Weights of a small sound classifier: depths [3, 3, 3].
Rows from block 2, named by matrix and row number. Rows with one number belong to one channel. Each number is 200 + 20 x the weight over the matrix's rms, rounded and kept within 0 to 999. All counts start at 0.
# convs0: first 3x3 conv (model.blocks.2.convs.0.weight, 128x128x3x3), inputs 50-59, a 3x3 kernel for each
# convs1: second 3x3 conv (model.blocks.2.convs.1.weight, 128x128x3x3, transposed), outputs 50-59, a 3x3 kernel for each
convs0.4,177,197,198,215,244,242,185,197,217,172,180,178,205,217,230,190,212,239,193,191,202,170,185,219,161,203,247,188,209,212,200,227,226,215,213,223,177,166,172,197,198,214,175,195,196,161,190,202,186,210,208,213,234,239,203,188,174,191,185,199,174,178,214,155,173,170,177,180,182,213,190,209,169,181,212,184,179,185,216,191,206,186,185,183,218,222,224,200,203,211
convs1.4,216,219,205,218,201,183,187,188,144,197,212,237,232,244,238,196,191,187,199,203,186,202,208,202,220,219,205,191,192,222,246,227,188,232,210,188,186,190,235,174,175,217,200,207,228,199,191,188,195,172,169,179,182,169,202,220,226,219,200,196,196,188,194,221,218,206,246,220,207,252,235,253,212,197,204,203,199,190,202,192,199,224,227,210,229,216,201,200,192,184
convs0.5,206,205,188,198,190,191,213,209,204,205,203,202,200,201,186,200,190,177,193,213,203,188,200,197,190,196,189,211,186,196,196,176,179,209,188,190,218,217,199,207,212,191,201,199,186,220,212,197,219,198,186,210,189,180,207,192,193,206,182,185,208,192,182,190,168,184,184,154,173,173,154,161,195,188,175,196,188,175,193,186,181,207,200,187,208,202,191,207,208,193
convs1.5,196,180,172,190,169,160,193,182,192,210,206,202,192,188,174,191,189,180,216,198,180,226,194,168,230,207,173,202,182,187,215,177,188,198,178,207,181,215,212,191,222,231,212,247,240,201,202,193,200,193,196,197,196,208,188,192,203,188,195,199,190,197,214,182,183,184,192,199,211,217,218,224,196,197,197,193,206,202,199,212,206,216,209,173,207,198,172,198,189,179
convs0.6,211,204,194,229,227,230,200,211,228,203,186,190,221,200,213,177,193,225,206,212,217,193,206,224,189,208,227,165,176,179,201,212,218,200,206,223,192,170,187,202,215,222,184,199,203,223,223,181,220,227,201,180,197,204,204,190,191,213,175,188,195,192,202,166,184,186,168,184,185,180,176,183,191,189,192,199,193,181,196,182,171,224,211,186,239,235,232,210,212,228
convs1.6,216,210,201,204,197,168,202,186,133,178,206,235,172,203,214,178,201,185,205,217,181,205,228,180,206,219,191,209,214,235,206,185,157,232,212,157,200,209,222,167,179,222,171,183,208,187,214,211,216,214,195,208,202,186,204,200,204,203,184,188,202,182,188,215,183,159,217,188,186,247,234,249,191,204,176,185,201,196,189,205,223,215,229,216,217,217,213,213,196,192
convs0.7,201,182,194,186,166,186,209,193,204,181,209,204,174,195,205,174,190,220,186,200,214,207,202,210,217,211,214,233,203,197,218,165,172,221,166,164,168,206,206,169,190,196,175,188,217,217,181,194,203,197,213,204,210,234,196,203,187,179,211,161,152,206,190,227,197,187,173,174,181,155,168,175,230,206,201,204,179,200,202,177,189,177,165,180,191,186,186,201,205,206
convs1.7,194,188,188,184,207,201,174,204,222,220,210,194,197,187,163,188,179,162,185,201,218,207,201,204,203,187,185,191,182,190,195,179,184,193,198,197,222,193,216,211,201,196,219,224,204,199,197,186,205,229,209,173,213,220,226,208,197,221,207,194,224,214,197,239,229,193,229,213,186,194,171,150,213,236,238,201,214,209,190,198,194,196,180,179,184,202,205,149,207,220
convs0.8,222,217,206,194,186,180,205,182,191,196,192,243,199,180,214,208,190,207,211,214,203,198,205,193,193,195,187,198,206,211,158,180,188,183,170,162,234,207,198,215,201,193,187,192,194,225,244,210,206,220,206,185,186,195,189,191,224,201,184,219,215,203,216,168,198,213,156,177,200,137,160,173,187,196,217,193,190,206,194,196,199,229,216,189,206,199,184,192,183,179
convs1.8,197,196,175,216,192,164,196,182,181,199,210,209,175,186,192,160,169,186,213,220,198,203,220,190,203,220,207,220,210,171,227,201,167,214,201,178,169,171,205,183,190,205,178,209,228,212,206,219,216,200,218,219,208,221,197,187,182,178,176,179,176,181,189,206,175,194,207,188,209,204,192,218,183,199,202,180,190,209,177,192,223,209,217,215,208,210,204,195,211,205
convs0.9,200,191,200,198,176,189,221,222,215,222,179,165,181,147,144,186,136,156,214,222,219,187,205,184,165,196,175,203,212,211,209,179,163,204,189,188,198,220,235,164,199,224,135,167,213,187,204,242,167,170,215,185,177,228,216,204,182,210,196,189,183,177,199,221,206,178,200,183,159,184,176,181,214,206,181,216,199,181,234,211,207,209,213,216,215,201,195,218,207,192
convs1.9,186,192,166,204,208,185,203,235,241,209,215,229,204,220,216,208,205,208,199,162,168,218,177,191,224,211,199,197,194,199,212,189,194,210,204,218,209,192,184,209,218,188,243,256,216,168,159,148,184,177,171,185,200,195,184,209,200,204,219,205,212,212,200,182,190,207,191,182,179,187,170,181,209,215,179,211,210,166,225,214,174,185,180,156,186,189,181,162,200,209
convs0.10,225,218,198,206,202,187,199,173,171,208,200,239,214,196,221,202,195,209,201,209,206,197,189,187,194,176,182,181,202,194,165,196,205,175,147,161,247,208,168,223,209,174,198,198,181,230,235,188,213,234,203,189,181,183,185,190,220,196,180,216,208,204,228,153,181,209,152,179,197,130,164,181,174,192,212,189,195,202,188,200,208,211,201,190,201,196,188,178,174,171
convs1.10,205,194,176,209,194,178,171,160,160,194,197,193,176,185,190,157,161,178,218,224,197,207,216,182,201,214,194,228,217,184,224,208,171,211,191,160,190,184,219,191,193,224,178,190,220,209,205,216,212,203,217,227,203,222,190,183,191,179,175,186,176,172,187,196,164,190,196,173,195,203,184,211,169,193,198,172,186,201,188,203,218,200,207,212,203,213,215,188,204,206
convs0.11,208,203,193,200,191,186,217,199,199,218,202,228,218,184,212,220,197,200,203,202,192,186,197,182,185,192,195,197,205,195,161,180,185,180,169,173,214,214,211,201,195,182,188,187,179,219,220,194,198,196,195,188,177,194,193,174,219,198,160,214,205,175,198,178,204,223,164,176,201,156,156,180,191,195,207,185,178,192,206,187,196,202,186,172,197,199,188,199,192,190
convs1.11,185,180,172,204,173,163,189,188,176,204,200,183,187,187,184,193,179,185,220,217,194,217,220,195,208,210,192,216,199,162,225,206,174,221,191,168,196,189,211,201,195,209,203,209,227,205,200,206,199,191,205,216,204,213,204,191,187,196,178,194,188,180,202,212,185,204,215,192,211,207,197,211,193,211,206,181,199,208,177,196,219,196,191,198,195,191,200,197,200,201
convs0.12,212,206,185,200,190,197,193,173,174,199,219,216,189,188,195,169,176,193,186,189,198,175,187,201,184,206,212,194,187,173,197,192,180,199,183,161,178,167,207,181,186,208,184,197,223,226,187,158,211,186,165,203,185,169,191,200,194,203,211,212,194,200,205,195,190,181,204,187,179,210,201,189,198,190,180,201,191,194,226,209,203,188,180,180,173,170,177,157,145,154
convs1.12,216,195,183,199,197,204,148,143,134,211,202,198,184,177,178,162,146,147,210,233,210,198,220,211,210,219,220,198,188,185,185,180,174,180,161,139,225,213,208,214,203,194,217,190,192,226,206,191,209,198,183,195,196,183,230,217,208,207,199,186,186,179,170,193,180,154,206,188,167,212,204,206,193,184,193,191,193,208,203,207,233,215,206,194,202,207,202,173,190,195
convs0.13,218,209,202,222,215,212,206,185,188,196,170,222,208,171,211,192,170,211,210,205,196,212,205,185,201,206,172,177,200,204,168,203,211,172,190,191,213,204,195,205,203,197,192,180,200,209,239,222,209,226,208,197,182,188,188,190,226,197,176,220,203,197,239,157,185,214,149,164,192,139,145,182,194,190,216,203,194,205,196,182,194,226,207,192,228,212,200,210,207,187
convs1.13,214,211,191,220,203,182,182,176,166,188,211,224,166,189,215,148,171,196,195,212,204,187,213,209,192,207,218,232,226,211,215,208,175,216,204,165,178,185,201,183,179,197,185,195,213,195,198,223,210,197,228,196,204,228,187,186,181,177,174,177,161,160,175,213,183,200,202,182,201,205,201,213,186,197,206,181,183,208,182,186,228,209,221,217,205,210,214,194,196,212
convs0.14,195,192,190,194,195,208,195,193,207,174,195,211,185,203,222,205,209,233,190,193,198,203,193,201,216,196,195,194,185,177,215,205,196,206,197,191,162,190,189,177,193,192,174,173,192,195,181,187,191,193,207,194,195,213,195,214,193,197,227,196,189,212,199,204,204,198,173,174,174,144,175,190,223,218,223,193,194,206,195,190,203,178,175,178,187,186,190,195,196,203
convs1.14,197,193,206,197,207,200,158,189,199,195,215,217,197,200,188,179,167,165,178,208,234,185,200,224,219,216,220,184,184,208,183,183,175,193,200,197,227,193,223,213,182,193,203,216,201,223,203,187,212,205,181,192,207,216,221,218,212,221,216,202,210,191,192,230,232,195,234,218,195,222,201,182,207,230,230,192,216,219,180,194,196,207,201,211,187,195,209,167,192,207
convs0.15,216,200,215,179,166,176,213,217,208,178,177,171,171,185,163,185,185,175,193,206,216,182,181,191,195,178,183,235,227,230,208,179,179,206,190,175,166,192,182,172,186,176,181,190,191,180,196,233,172,184,219,179,193,215,195,197,173,175,194,163,165,184,182,190,198,192,177,196,198,166,198,196,195,197,205,186,197,214,183,184,211,207,187,201,200,184,194,216,207,211
convs1.15,187,196,173,193,213,201,211,224,224,182,178,172,167,158,163,174,175,172,194,192,204,192,180,197,187,178,177,183,178,172,201,193,196,201,202,202,204,177,191,210,188,190,203,199,189,190,188,172,201,210,196,185,213,204,193,191,194,195,184,189,206,195,195,199,193,195,193,186,195,191,190,182,211,221,205,204,206,188,209,200,191,186,191,193,193,210,211,185,207,223
convs0.16,188,186,175,197,192,204,190,202,220,155,162,201,163,165,224,172,195,231,180,216,201,199,210,191,203,201,189,185,184,156,211,199,184,193,184,197,213,206,208,196,215,207,182,197,195,199,230,225,175,213,224,188,206,215,204,176,212,214,200,219,201,209,214,191,192,231,194,191,211,205,211,237,197,190,226,203,187,203,213,215,241,209,193,166,207,191,181,201,188,192
convs1.16,215,206,191,185,215,215,200,199,178,208,210,203,193,202,201,202,212,195,211,214,177,207,215,173,219,224,186,188,181,199,205,196,192,206,182,154,187,199,197,184,210,209,184,210,223,185,195,204,184,173,172,205,193,185,220,208,213,210,205,209,203,189,201,193,176,186,204,185,181,219,210,217,191,184,172,180,182,190,190,194,211,221,225,204,209,209,189,212,199,185
convs0.17,208,199,188,209,201,195,202,182,194,196,206,236,208,199,219,191,202,213,187,191,199,190,187,186,196,187,179,173,180,191,178,178,185,183,158,170,245,212,184,226,213,202,194,199,206,233,230,178,200,224,199,178,177,179,185,176,201,189,184,198,188,197,208,169,183,206,151,171,191,130,158,176,180,191,191,181,193,200,179,190,198,193,191,168,200,192,178,194,177,173
convs1.17,199,190,170,188,178,164,166,169,157,209,202,201,186,180,173,165,164,162,216,216,185,213,219,180,224,222,181,211,198,173,221,188,154,211,186,152,181,189,217,185,185,216,190,205,227,205,196,206,214,203,213,224,210,210,205,201,204,192,184,188,190,176,187,212,181,182,194,176,187,204,190,201,187,205,206,177,192,201,192,206,212,211,207,186,196,210,187,195,204,190
convs0.18,199,189,198,194,174,180,202,205,217,219,171,157,208,153,142,216,160,168,213,221,216,178,197,191,165,181,180,202,215,210,207,184,168,209,187,199,181,220,231,153,196,224,136,175,209,179,199,235,174,168,213,169,162,216,206,197,176,209,187,185,221,192,201,227,206,192,199,175,161,175,154,163,218,201,191,216,194,182,233,209,191,211,210,223,224,210,200,206,207,198
convs1.18,181,185,171,194,183,171,191,208,229,208,217,231,210,214,215,213,206,216,191,175,180,212,194,198,218,222,207,185,184,191,194,174,178,195,193,201,198,196,199,201,213,204,238,242,222,166,152,151,189,174,184,200,186,194,195,205,200,202,190,189,207,200,204,180,198,210,198,179,195,189,158,171,206,203,180,204,204,179,214,206,177,188,193,170,184,191,189,166,204,219
convs0.19,200,202,199,201,181,182,206,195,207,220,176,168,176,146,157,150,129,163,203,230,212,186,207,193,174,199,176,207,210,197,220,194,168,215,200,189,187,210,212,162,200,214,140,185,199,205,198,230,189,168,206,183,167,213,224,200,184,208,196,188,174,175,191,214,183,167,202,172,170,176,176,184,210,186,169,213,192,178,222,205,195,214,218,215,211,203,196,210,197,186
convs1.19,186,201,169,194,205,191,192,207,228,217,221,217,215,219,217,217,213,202,211,177,185,226,187,179,215,210,191,202,187,190,217,188,187,195,200,197,220,199,188,212,213,191,218,227,220,184,174,166,194,194,198,180,198,203,194,212,195,206,222,212,214,207,195,175,191,201,173,176,197,209,192,197,201,207,187,207,208,181,219,219,195,186,190,173,179,188,190,160,184,213
convs0.20,216,201,192,196,191,184,211,200,204,185,198,206,191,181,192,210,183,197,192,181,205,190,191,192,196,209,196,226,213,190,181,177,169,201,193,173,187,196,209,188,180,211,186,177,203,234,205,192,206,201,198,187,190,206,194,211,197,185,201,196,200,195,214,226,206,207,195,179,186,169,149,172,230,219,196,225,200,193,218,194,185,205,190,166,196,189,171,201,200,183
convs1.20,196,200,198,205,191,178,189,196,202,209,195,193,184,177,178,179,175,188,186,220,207,200,218,217,204,212,211,198,198,185,210,195,176,208,206,203,201,196,209,196,198,199,209,213,209,219,199,203,221,211,200,201,219,203,209,200,185,190,188,185,190,196,198,220,215,187,215,203,192,205,203,183,210,218,222,193,198,214,182,189,210,204,200,202,206,210,207,187,213,220
convs0.21,213,204,204,198,180,200,201,202,201,188,188,180,179,190,184,183,196,200,181,207,241,185,194,215,211,195,190,216,204,198,220,190,191,211,189,162,150,209,184,155,173,185,184,174,199,173,195,241,183,190,225,179,192,217,191,205,171,179,208,161,154,210,183,214,203,188,187,203,187,174,207,199,198,201,199,197,202,213,183,190,217,200,186,205,208,178,186,219,202,199
convs1.21,196,222,177,191,236,215,202,221,223,194,183,175,176,172,180,169,176,193,211,170,190,207,157,174,203,158,162,198,204,207,210,207,212,204,190,199,221,190,200,223,206,193,209,229,202,209,205,172,211,225,188,198,223,185,189,187,197,200,196,200,195,201,203,196,216,202,180,198,193,165,191,191,196,219,193,188,209,173,208,199,184,215,209,189,214,220,206,196,211,206
convs0.22,217,206,212,231,234,240,209,205,219,199,163,206,212,172,209,194,184,217,196,197,195,198,204,199,192,210,202,163,170,178,176,202,216,186,189,213,183,185,187,192,207,223,194,195,219,201,218,210,217,236,218,210,199,194,197,183,225,213,172,216,188,182,212,159,178,201,145,162,172,160,151,167,194,191,207,196,183,184,204,177,182,229,213,193,238,228,212,219,221,214
convs1.22,218,215,188,201,194,162,201,203,164,192,231,240,166,203,202,156,190,191,202,221,208,203,225,209,206,218,219,202,202,205,206,196,148,238,224,166,202,198,211,185,184,210,198,201,211,192,198,219,208,202,221,208,206,211,191,191,194,181,181,184,171,172,182,213,191,182,203,190,207,205,203,229,196,210,201,186,198,217,181,188,233,215,227,223,200,217,216,203,206,211
convs0.23,206,213,206,212,215,216,198,196,196,186,171,204,194,194,200,196,178,188,190,224,231,182,226,223,181,221,216,199,185,183,208,212,207,210,200,187,211,197,195,189,195,184,171,196,193,221,234,194,194,228,226,182,195,201,194,186,202,204,180,209,207,175,200,180,179,202,188,180,205,192,159,188,204,187,188,210,197,197,222,202,203,224,215,197,209,216,211,195,196,206
convs1.23,204,189,168,211,208,188,202,178,159,194,201,203,171,190,209,171,194,204,211,217,177,210,229,180,211,222,198,198,184,180,196,193,205,223,200,172,192,211,224,186,187,214,168,184,210,214,232,205,206,211,201,198,192,187,206,199,208,211,203,209,211,204,206,177,159,187,205,201,215,244,247,249,173,192,176,188,204,199,190,215,218,215,220,193,219,212,203,214,192,182
convs0.24,196,196,189,190,189,189,203,205,200,185,201,204,184,182,195,194,177,189,202,197,207,202,193,197,195,201,197,220,210,192,197,185,183,211,195,182,184,196,212,185,178,209,188,176,204,221,185,174,207,191,177,201,192,192,193,207,195,178,200,196,182,184,193,212,207,208,192,198,195,183,181,190,211,198,191,206,201,195,196,188,189,193,187,184,195,194,175,196,201,185
convs1.24,195,184,181,205,202,183,200,189,202,208,200,190,190,189,188,195,189,173,187,213,196,200,210,203,205,208,198,190,190,178,191,186,186,193,202,197,215,208,199,203,193,195,212,206,211,224,211,197,218,211,201,201,217,204,211,202,194,207,203,196,207,206,199,206,203,194,213,212,199,229,224,211,200,200,198,205,197,196,208,202,204,204,194,187,203,203,202,194,210,211
convs0.25,199,183,196,204,199,194,201,180,167,216,187,198,224,189,196,197,174,184,198,197,178,189,192,158,190,197,158,176,197,209,169,191,199,158,157,178,202,204,182,187,191,178,189,169,185,192,188,199,194,192,199,195,167,176,213,177,213,214,164,221,207,183,232,179,160,189,163,158,168,147,132,169,202,174,206,206,175,196,212,172,191,193,183,191,202,194,186,201,189,172
convs1.25,200,194,178,213,197,175,175,167,159,194,202,194,183,195,196,160,171,182,247,228,205,227,219,187,215,213,187,229,223,193,214,205,162,203,183,147,203,218,208,200,216,213,202,218,211,196,189,202,184,188,209,183,184,214,187,177,194,176,167,186,167,158,191,207,189,221,194,183,216,201,191,218,184,192,202,177,187,204,181,191,220,196,192,199,197,199,207,180,184,195
convs0.26,215,207,209,194,177,194,214,210,205,185,193,178,175,181,174,184,194,196,181,205,222,191,195,200,206,193,183,219,204,201,206,181,179,221,194,174,156,203,177,170,179,173,179,181,193,184,196,242,184,183,217,186,189,220,197,203,174,179,201,164,157,195,184,217,206,195,178,199,191,162,205,198,205,207,215,193,206,217,180,185,221,207,190,210,206,190,199,218,206,207
convs1.26,212,225,184,191,228,208,204,213,223,181,177,182,172,156,169,172,167,181,204,175,198,208,171,184,214,169,174,200,190,195,203,195,194,210,190,198,220,187,202,216,208,194,203,224,204,205,193,167,215,223,195,192,208,202,190,194,203,196,191,198,191,199,200,201,205,194,182,192,192,169,184,170,203,227,207,191,200,179,203,198,172,205,204,183,203,212,203,198,202,205
convs0.27,189,202,199,184,179,179,203,195,189,222,202,187,219,187,176,201,183,182,197,163,137,179,158,141,160,144,136,144,184,217,135,147,174,172,168,187,210,155,136,232,150,157,212,151,171,238,167,161,218,177,194,185,150,201,210,201,201,196,189,188,213,207,197,188,187,202,195,196,220,176,192,222,217,207,202,227,216,203,213,207,198,212,208,195,198,199,189,197,193,193
convs1.27,224,210,206,192,192,197,193,215,208,171,189,201,163,188,205,156,192,215,226,204,216,214,207,203,226,200,202,180,184,179,180,179,185,185,192,174,209,259,244,203,226,232,213,231,238,215,203,205,191,196,206,157,184,210,200,210,205,205,218,223,196,199,201,162,169,183,143,156,167,162,167,170,208,235,232,215,243,223,238,249,220,217,199,213,207,202,210,202,211,198
convs0.28,210,215,203,200,192,193,224,204,188,223,210,218,211,207,206,192,199,197,193,219,203,196,198,192,194,202,177,189,181,205,171,151,178,191,163,158,220,232,205,213,208,207,198,204,210,205,210,206,202,210,212,191,190,195,208,179,210,189,170,202,188,189,203,175,137,182,165,141,184,144,132,163,182,167,173,186,175,191,168,182,202,175,183,180,171,182,179,190,188,169
convs1.28,192,180,156,193,177,177,181,173,203,199,198,186,176,173,165,170,169,168,215,206,158,223,196,146,212,200,149,221,187,175,217,181,188,207,180,196,185,229,206,205,246,220,223,250,237,189,195,199,185,198,213,180,183,222,172,192,200,174,185,208,190,188,212,175,191,207,175,186,210,189,186,193,191,207,206,182,207,202,193,213,207,210,202,172,192,188,174,189,185,191
convs0.29,231,212,200,202,198,194,175,149,159,196,206,223,207,198,214,193,191,185,187,195,217,185,194,208,192,196,203,196,194,185,188,200,209,188,167,165,207,204,167,196,202,186,189,221,196,235,232,173,198,223,200,184,192,211,197,188,208,209,200,206,206,201,198,174,178,189,171,177,189,173,182,188,181,188,182,181,191,189,217,215,213,221,218,205,181,193,195,163,152,166
convs1.29,192,187,185,179,197,211,140,132,122,192,188,186,171,180,197,154,160,163,216,212,179,211,215,175,216,231,206,211,206,203,199,181,181,199,167,135,205,205,224,188,196,229,177,184,213,189,185,208,198,191,210,215,204,210,217,209,221,214,196,197,196,173,169,177,150,172,203,176,178,227,201,207,181,195,199,205,214,199,197,214,220,193,193,190,197,207,193,187,197,186
convs0.30,199,177,180,214,197,186,199,184,183,192,203,209,193,200,197,164,180,188,184,179,188,184,179,165,198,198,171,201,184,179,208,184,175,198,180,174,220,192,201,204,187,194,186,175,199,224,194,169,200,187,186,182,177,179,188,182,174,180,176,185,167,178,201,198,167,170,155,162,168,131,148,177,187,188,180,174,187,198,175,180,193,199,181,172,205,195,175,202,193,171
convs1.30,194,186,170,187,187,169,169,164,163,207,202,181,187,172,163,163,160,147,221,225,202,225,213,196,230,210,186,207,194,171,211,189,153,200,177,152,194,202,222,199,199,224,215,215,226,201,189,193,210,201,197,206,200,208,208,202,203,189,186,183,174,176,184,210,204,201,190,187,194,201,202,204,194,206,208,188,198,207,195,197,208,199,197,175,200,193,179,188,202,193
convs0.31,228,223,224,238,228,230,219,220,229,174,170,214,190,187,206,171,185,215,206,185,201,216,199,199,215,220,197,180,188,202,201,204,207,195,208,234,183,185,190,205,215,216,207,193,219,208,213,226,224,218,230,211,210,223,181,208,219,174,209,208,173,229,230,167,166,195,169,166,185,167,171,200,203,208,207,207,206,191,213,191,188,230,211,207,250,229,217,241,230,222
convs1.31,240,232,221,235,217,200,193,198,165,169,218,250,162,194,227,143,161,187,183,232,255,172,213,248,199,200,244,207,214,224,207,199,167,232,226,177,205,188,216,176,174,200,195,192,198,187,182,242,197,192,220,161,201,213,186,205,197,184,191,177,161,175,156,219,212,186,211,203,201,215,224,226,222,202,212,199,189,210,188,176,205,234,237,253,211,216,224,189,206,210
convs0.32,188,199,201,182,176,175,208,195,200,214,186,157,169,166,158,156,126,146,215,229,222,197,207,214,189,188,212,204,212,197,213,203,203,225,213,225,215,232,237,183,225,231,125,190,200,167,185,214,150,168,209,169,170,222,196,180,174,191,193,200,182,172,195,227,190,186,198,187,191,196,197,202,212,169,158,210,178,175,228,203,179,210,228,219,205,202,194,210,207,192
convs1.32,154,169,163,167,193,192,171,192,223,217,232,262,237,244,264,236,228,261,210,173,156,198,181,162,184,214,185,211,212,212,220,221,200,200,197,201,183,177,175,163,208,196,170,210,220,169,133,152,197,169,204,201,188,214,209,207,209,227,213,209,243,223,206,206,207,225,226,184,198,241,184,184,205,207,204,222,207,186,233,204,202,177,169,161,171,183,203,160,202,239
convs0.33,182,177,190,201,187,177,218,191,197,199,218,222,199,207,208,170,191,202,189,183,189,189,163,163,190,172,160,186,184,198,186,171,175,197,180,172,229,217,203,209,196,209,180,175,200,224,187,181,211,197,195,198,179,183,182,186,176,174,190,182,159,193,190,193,165,163,163,169,165,140,162,167,185,190,177,168,196,199,178,197,208,180,168,171,203,178,167,211,192,163
convs1.33,192,179,166,185,175,161,172,163,177,213,198,186,196,175,159,173,157,154,230,220,201,241,217,179,243,216,171,229,184,171,222,184,170,207,179,175,192,205,214,205,216,218,221,234,240,189,187,186,201,200,195,195,203,210,189,196,198,175,179,184,180,178,190,201,184,192,176,185,189,191,189,195,187,202,205,178,197,196,195,208,200,199,191,173,195,194,181,192,197,196
convs0.34,202,189,166,224,214,185,202,204,190,196,206,199,204,202,182,186,187,178,194,188,170,188,187,169,188,185,184,209,189,166,240,215,184,226,211,179,233,205,177,212,201,180,202,194,192,228,220,195,213,199,182,174,150,162,189,192,189,198,187,171,211,188,178,201,176,175,164,133,158,157,127,150,186,188,188,180,175,175,175,164,178,200,187,175,208,206,187,201,208,197
convs1.34,193,190,180,200,180,154,193,180,181,195,200,194,178,177,161,171,170,168,238,208,182,239,198,175,235,202,170,211,186,186,198,148,154,202,164,194,196,228,220,186,226,230,202,232,225,189,192,204,195,190,200,200,196,204,202,203,206,183,185,195,182,189,217,191,187,193,186,191,199,196,196,196,213,217,199,195,212,205,195,213,202,215,195,171,218,200,169,209,196,185
convs0.35,198,198,213,202,196,186,212,216,195,202,201,192,199,195,183,200,199,208,182,187,176,190,188,180,194,178,184,198,201,194,201,195,172,219,212,178,183,214,170,183,201,193,173,189,194,194,206,230,197,205,196,193,186,179,205,199,194,192,207,195,193,210,208,209,207,196,167,177,173,136,148,158,216,210,210,197,200,207,196,185,191,188,189,206,205,191,198,211,204,200
convs1.35,201,200,176,190,186,172,170,182,194,199,196,207,182,163,173,176,171,188,206,189,211,212,189,217,222,192,213,203,193,183,185,170,165,187,187,201,244,214,208,238,207,195,223,215,203,209,201,194,202,203,211,183,196,216,201,205,211,197,201,195,202,203,202,182,207,196,174,201,198,161,181,185,201,231,214,204,217,204,199,206,189,194,185,176,185,194,193,171,184,199
convs0.36,183,188,191,158,187,192,166,152,171,172,157,174,181,167,179,201,200,212,163,184,204,174,209,225,179,221,243,225,227,193,180,212,194,204,187,179,170,159,168,195,201,207,196,220,222,161,206,245,167,192,223,156,175,191,218,196,200,172,153,159,181,189,187,202,213,217,209,209,208,213,214,211,174,178,207,182,178,207,216,197,211,170,163,175,150,160,185,152,159,163
convs1.36,231,210,197,237,220,216,196,169,183,176,184,200,219,187,190,212,188,203,154,180,180,160,168,182,211,199,201,201,207,208,216,226,248,166,158,188,163,176,188,197,200,217,192,198,211,212,212,175,197,176,163,192,162,146,169,178,190,186,186,205,197,202,212,235,217,188,190,190,174,287,273,243,210,196,207,188,180,169,251,244,226,211,205,197,222,203,210,216,184,194
convs0.37,207,199,191,194,176,189,205,210,226,219,183,156,215,171,149,220,203,185,184,195,210,175,189,192,184,173,178,219,222,222,206,186,174,216,201,199,188,215,218,148,192,225,116,166,216,175,201,260,161,162,221,181,162,210,207,207,208,227,198,187,191,193,196,216,232,221,214,196,187,196,196,194,199,211,218,214,199,194,245,213,198,217,196,202,223,191,187,216,184,179
convs1.37,221,213,179,213,202,212,231,239,267,197,197,187,198,197,189,230,226,233,181,161,163,194,191,197,204,225,225,202,205,200,208,202,224,226,235,236,190,187,199,199,203,196,226,224,215,202,177,158,223,194,171,219,173,167,144,163,174,189,200,220,207,218,220,165,165,195,187,164,187,182,154,171,172,198,210,171,197,212,188,198,187,220,202,183,212,205,212,205,216,233
convs0.38,202,189,207,208,199,228,198,209,228,189,179,212,200,192,216,205,215,237,188,190,200,195,189,189,201,214,209,170,173,191,187,187,189,172,190,217,213,203,200,209,214,218,187,195,207,182,221,193,203,196,188,233,211,196,193,183,200,193,202,216,172,191,231,167,194,194,176,191,184,171,196,213,186,190,213,190,185,200,210,208,218,198,168,161,228,193,183,218,199,183
convs1.38,218,184,176,191,164,163,201,184,171,231,261,269,204,218,228,179,180,188,207,231,240,208,220,222,226,217,205,187,180,190,208,195,185,232,198,166,198,212,235,184,205,218,197,212,225,204,199,219,195,200,203,198,210,206,207,220,220,210,210,199,187,189,190,244,214,202,209,180,185,217,196,202,214,199,207,173,177,183,179,182,202,212,200,210,200,186,189,186,194,193
convs0.39,158,168,199,168,176,205,190,182,199,208,215,222,193,199,201,160,186,205,193,187,199,188,148,175,185,163,162,167,168,203,163,170,204,181,170,180,218,228,226,215,203,228,193,193,220,211,178,190,189,187,193,201,186,184,192,190,171,191,194,181,164,201,186,201,188,172,177,190,176,176,185,175,184,192,187,180,205,205,199,212,224,155,157,172,164,158,168,186,160,159
convs1.39,194,185,179,184,175,177,173,173,186,215,209,192,183,177,166,163,159,151,230,221,202,242,223,189,240,219,178,217,182,174,212,187,185,202,167,174,203,218,203,223,234,219,233,250,236,195,198,201,188,198,197,182,187,209,177,190,192,166,178,187,168,171,184,203,196,199,185,176,194,189,189,203,188,202,216,179,184,192,195,201,204,200,209,185,195,205,190,183,198,200
convs0.40,195,189,174,217,205,186,206,194,193,200,216,202,203,202,191,167,179,184,187,170,182,180,170,156,179,196,169,199,187,185,214,197,171,213,196,175,225,204,188,212,175,192,202,167,194,231,192,158,212,185,172,179,168,164,178,189,175,177,178,173,168,175,194,206,166,161,163,153,165,146,147,171,187,181,174,188,183,185,184,181,194,191,187,173,205,203,182,198,202,182
convs1.40,187,186,162,180,180,153,170,173,168,207,196,187,190,176,145,164,155,152,234,218,202,229,205,182,232,208,174,214,189,176,212,171,147,207,178,169,192,217,222,205,215,219,220,223,223,190,192,193,200,197,198,199,199,208,205,197,205,182,175,197,175,171,200,201,198,198,192,189,203,202,200,206,195,215,205,184,196,204,190,195,202,201,190,163,206,193,176,199,205,191
convs0.41,209,197,202,203,196,210,186,182,212,189,198,197,183,201,218,187,213,244,183,193,201,209,196,203,219,192,205,212,199,184,211,192,176,192,184,197,158,192,175,187,198,197,159,201,192,193,165,200,197,194,194,183,197,213,213,216,205,199,220,200,174,212,207,213,199,187,172,173,175,137,171,192,219,213,230,203,186,199,199,172,196,191,180,195,199,186,195,201,182,202
convs1.41,209,211,199,183,213,183,165,172,186,204,221,229,189,191,185,169,155,160,190,185,224,206,200,237,217,211,228,190,187,203,193,188,176,193,184,190,254,207,227,224,196,197,225,222,216,217,199,189,208,204,205,177,180,222,213,224,206,228,219,207,205,197,205,236,245,197,221,217,189,206,207,174,213,249,235,204,218,219,197,202,194,200,199,204,179,191,204,158,170,206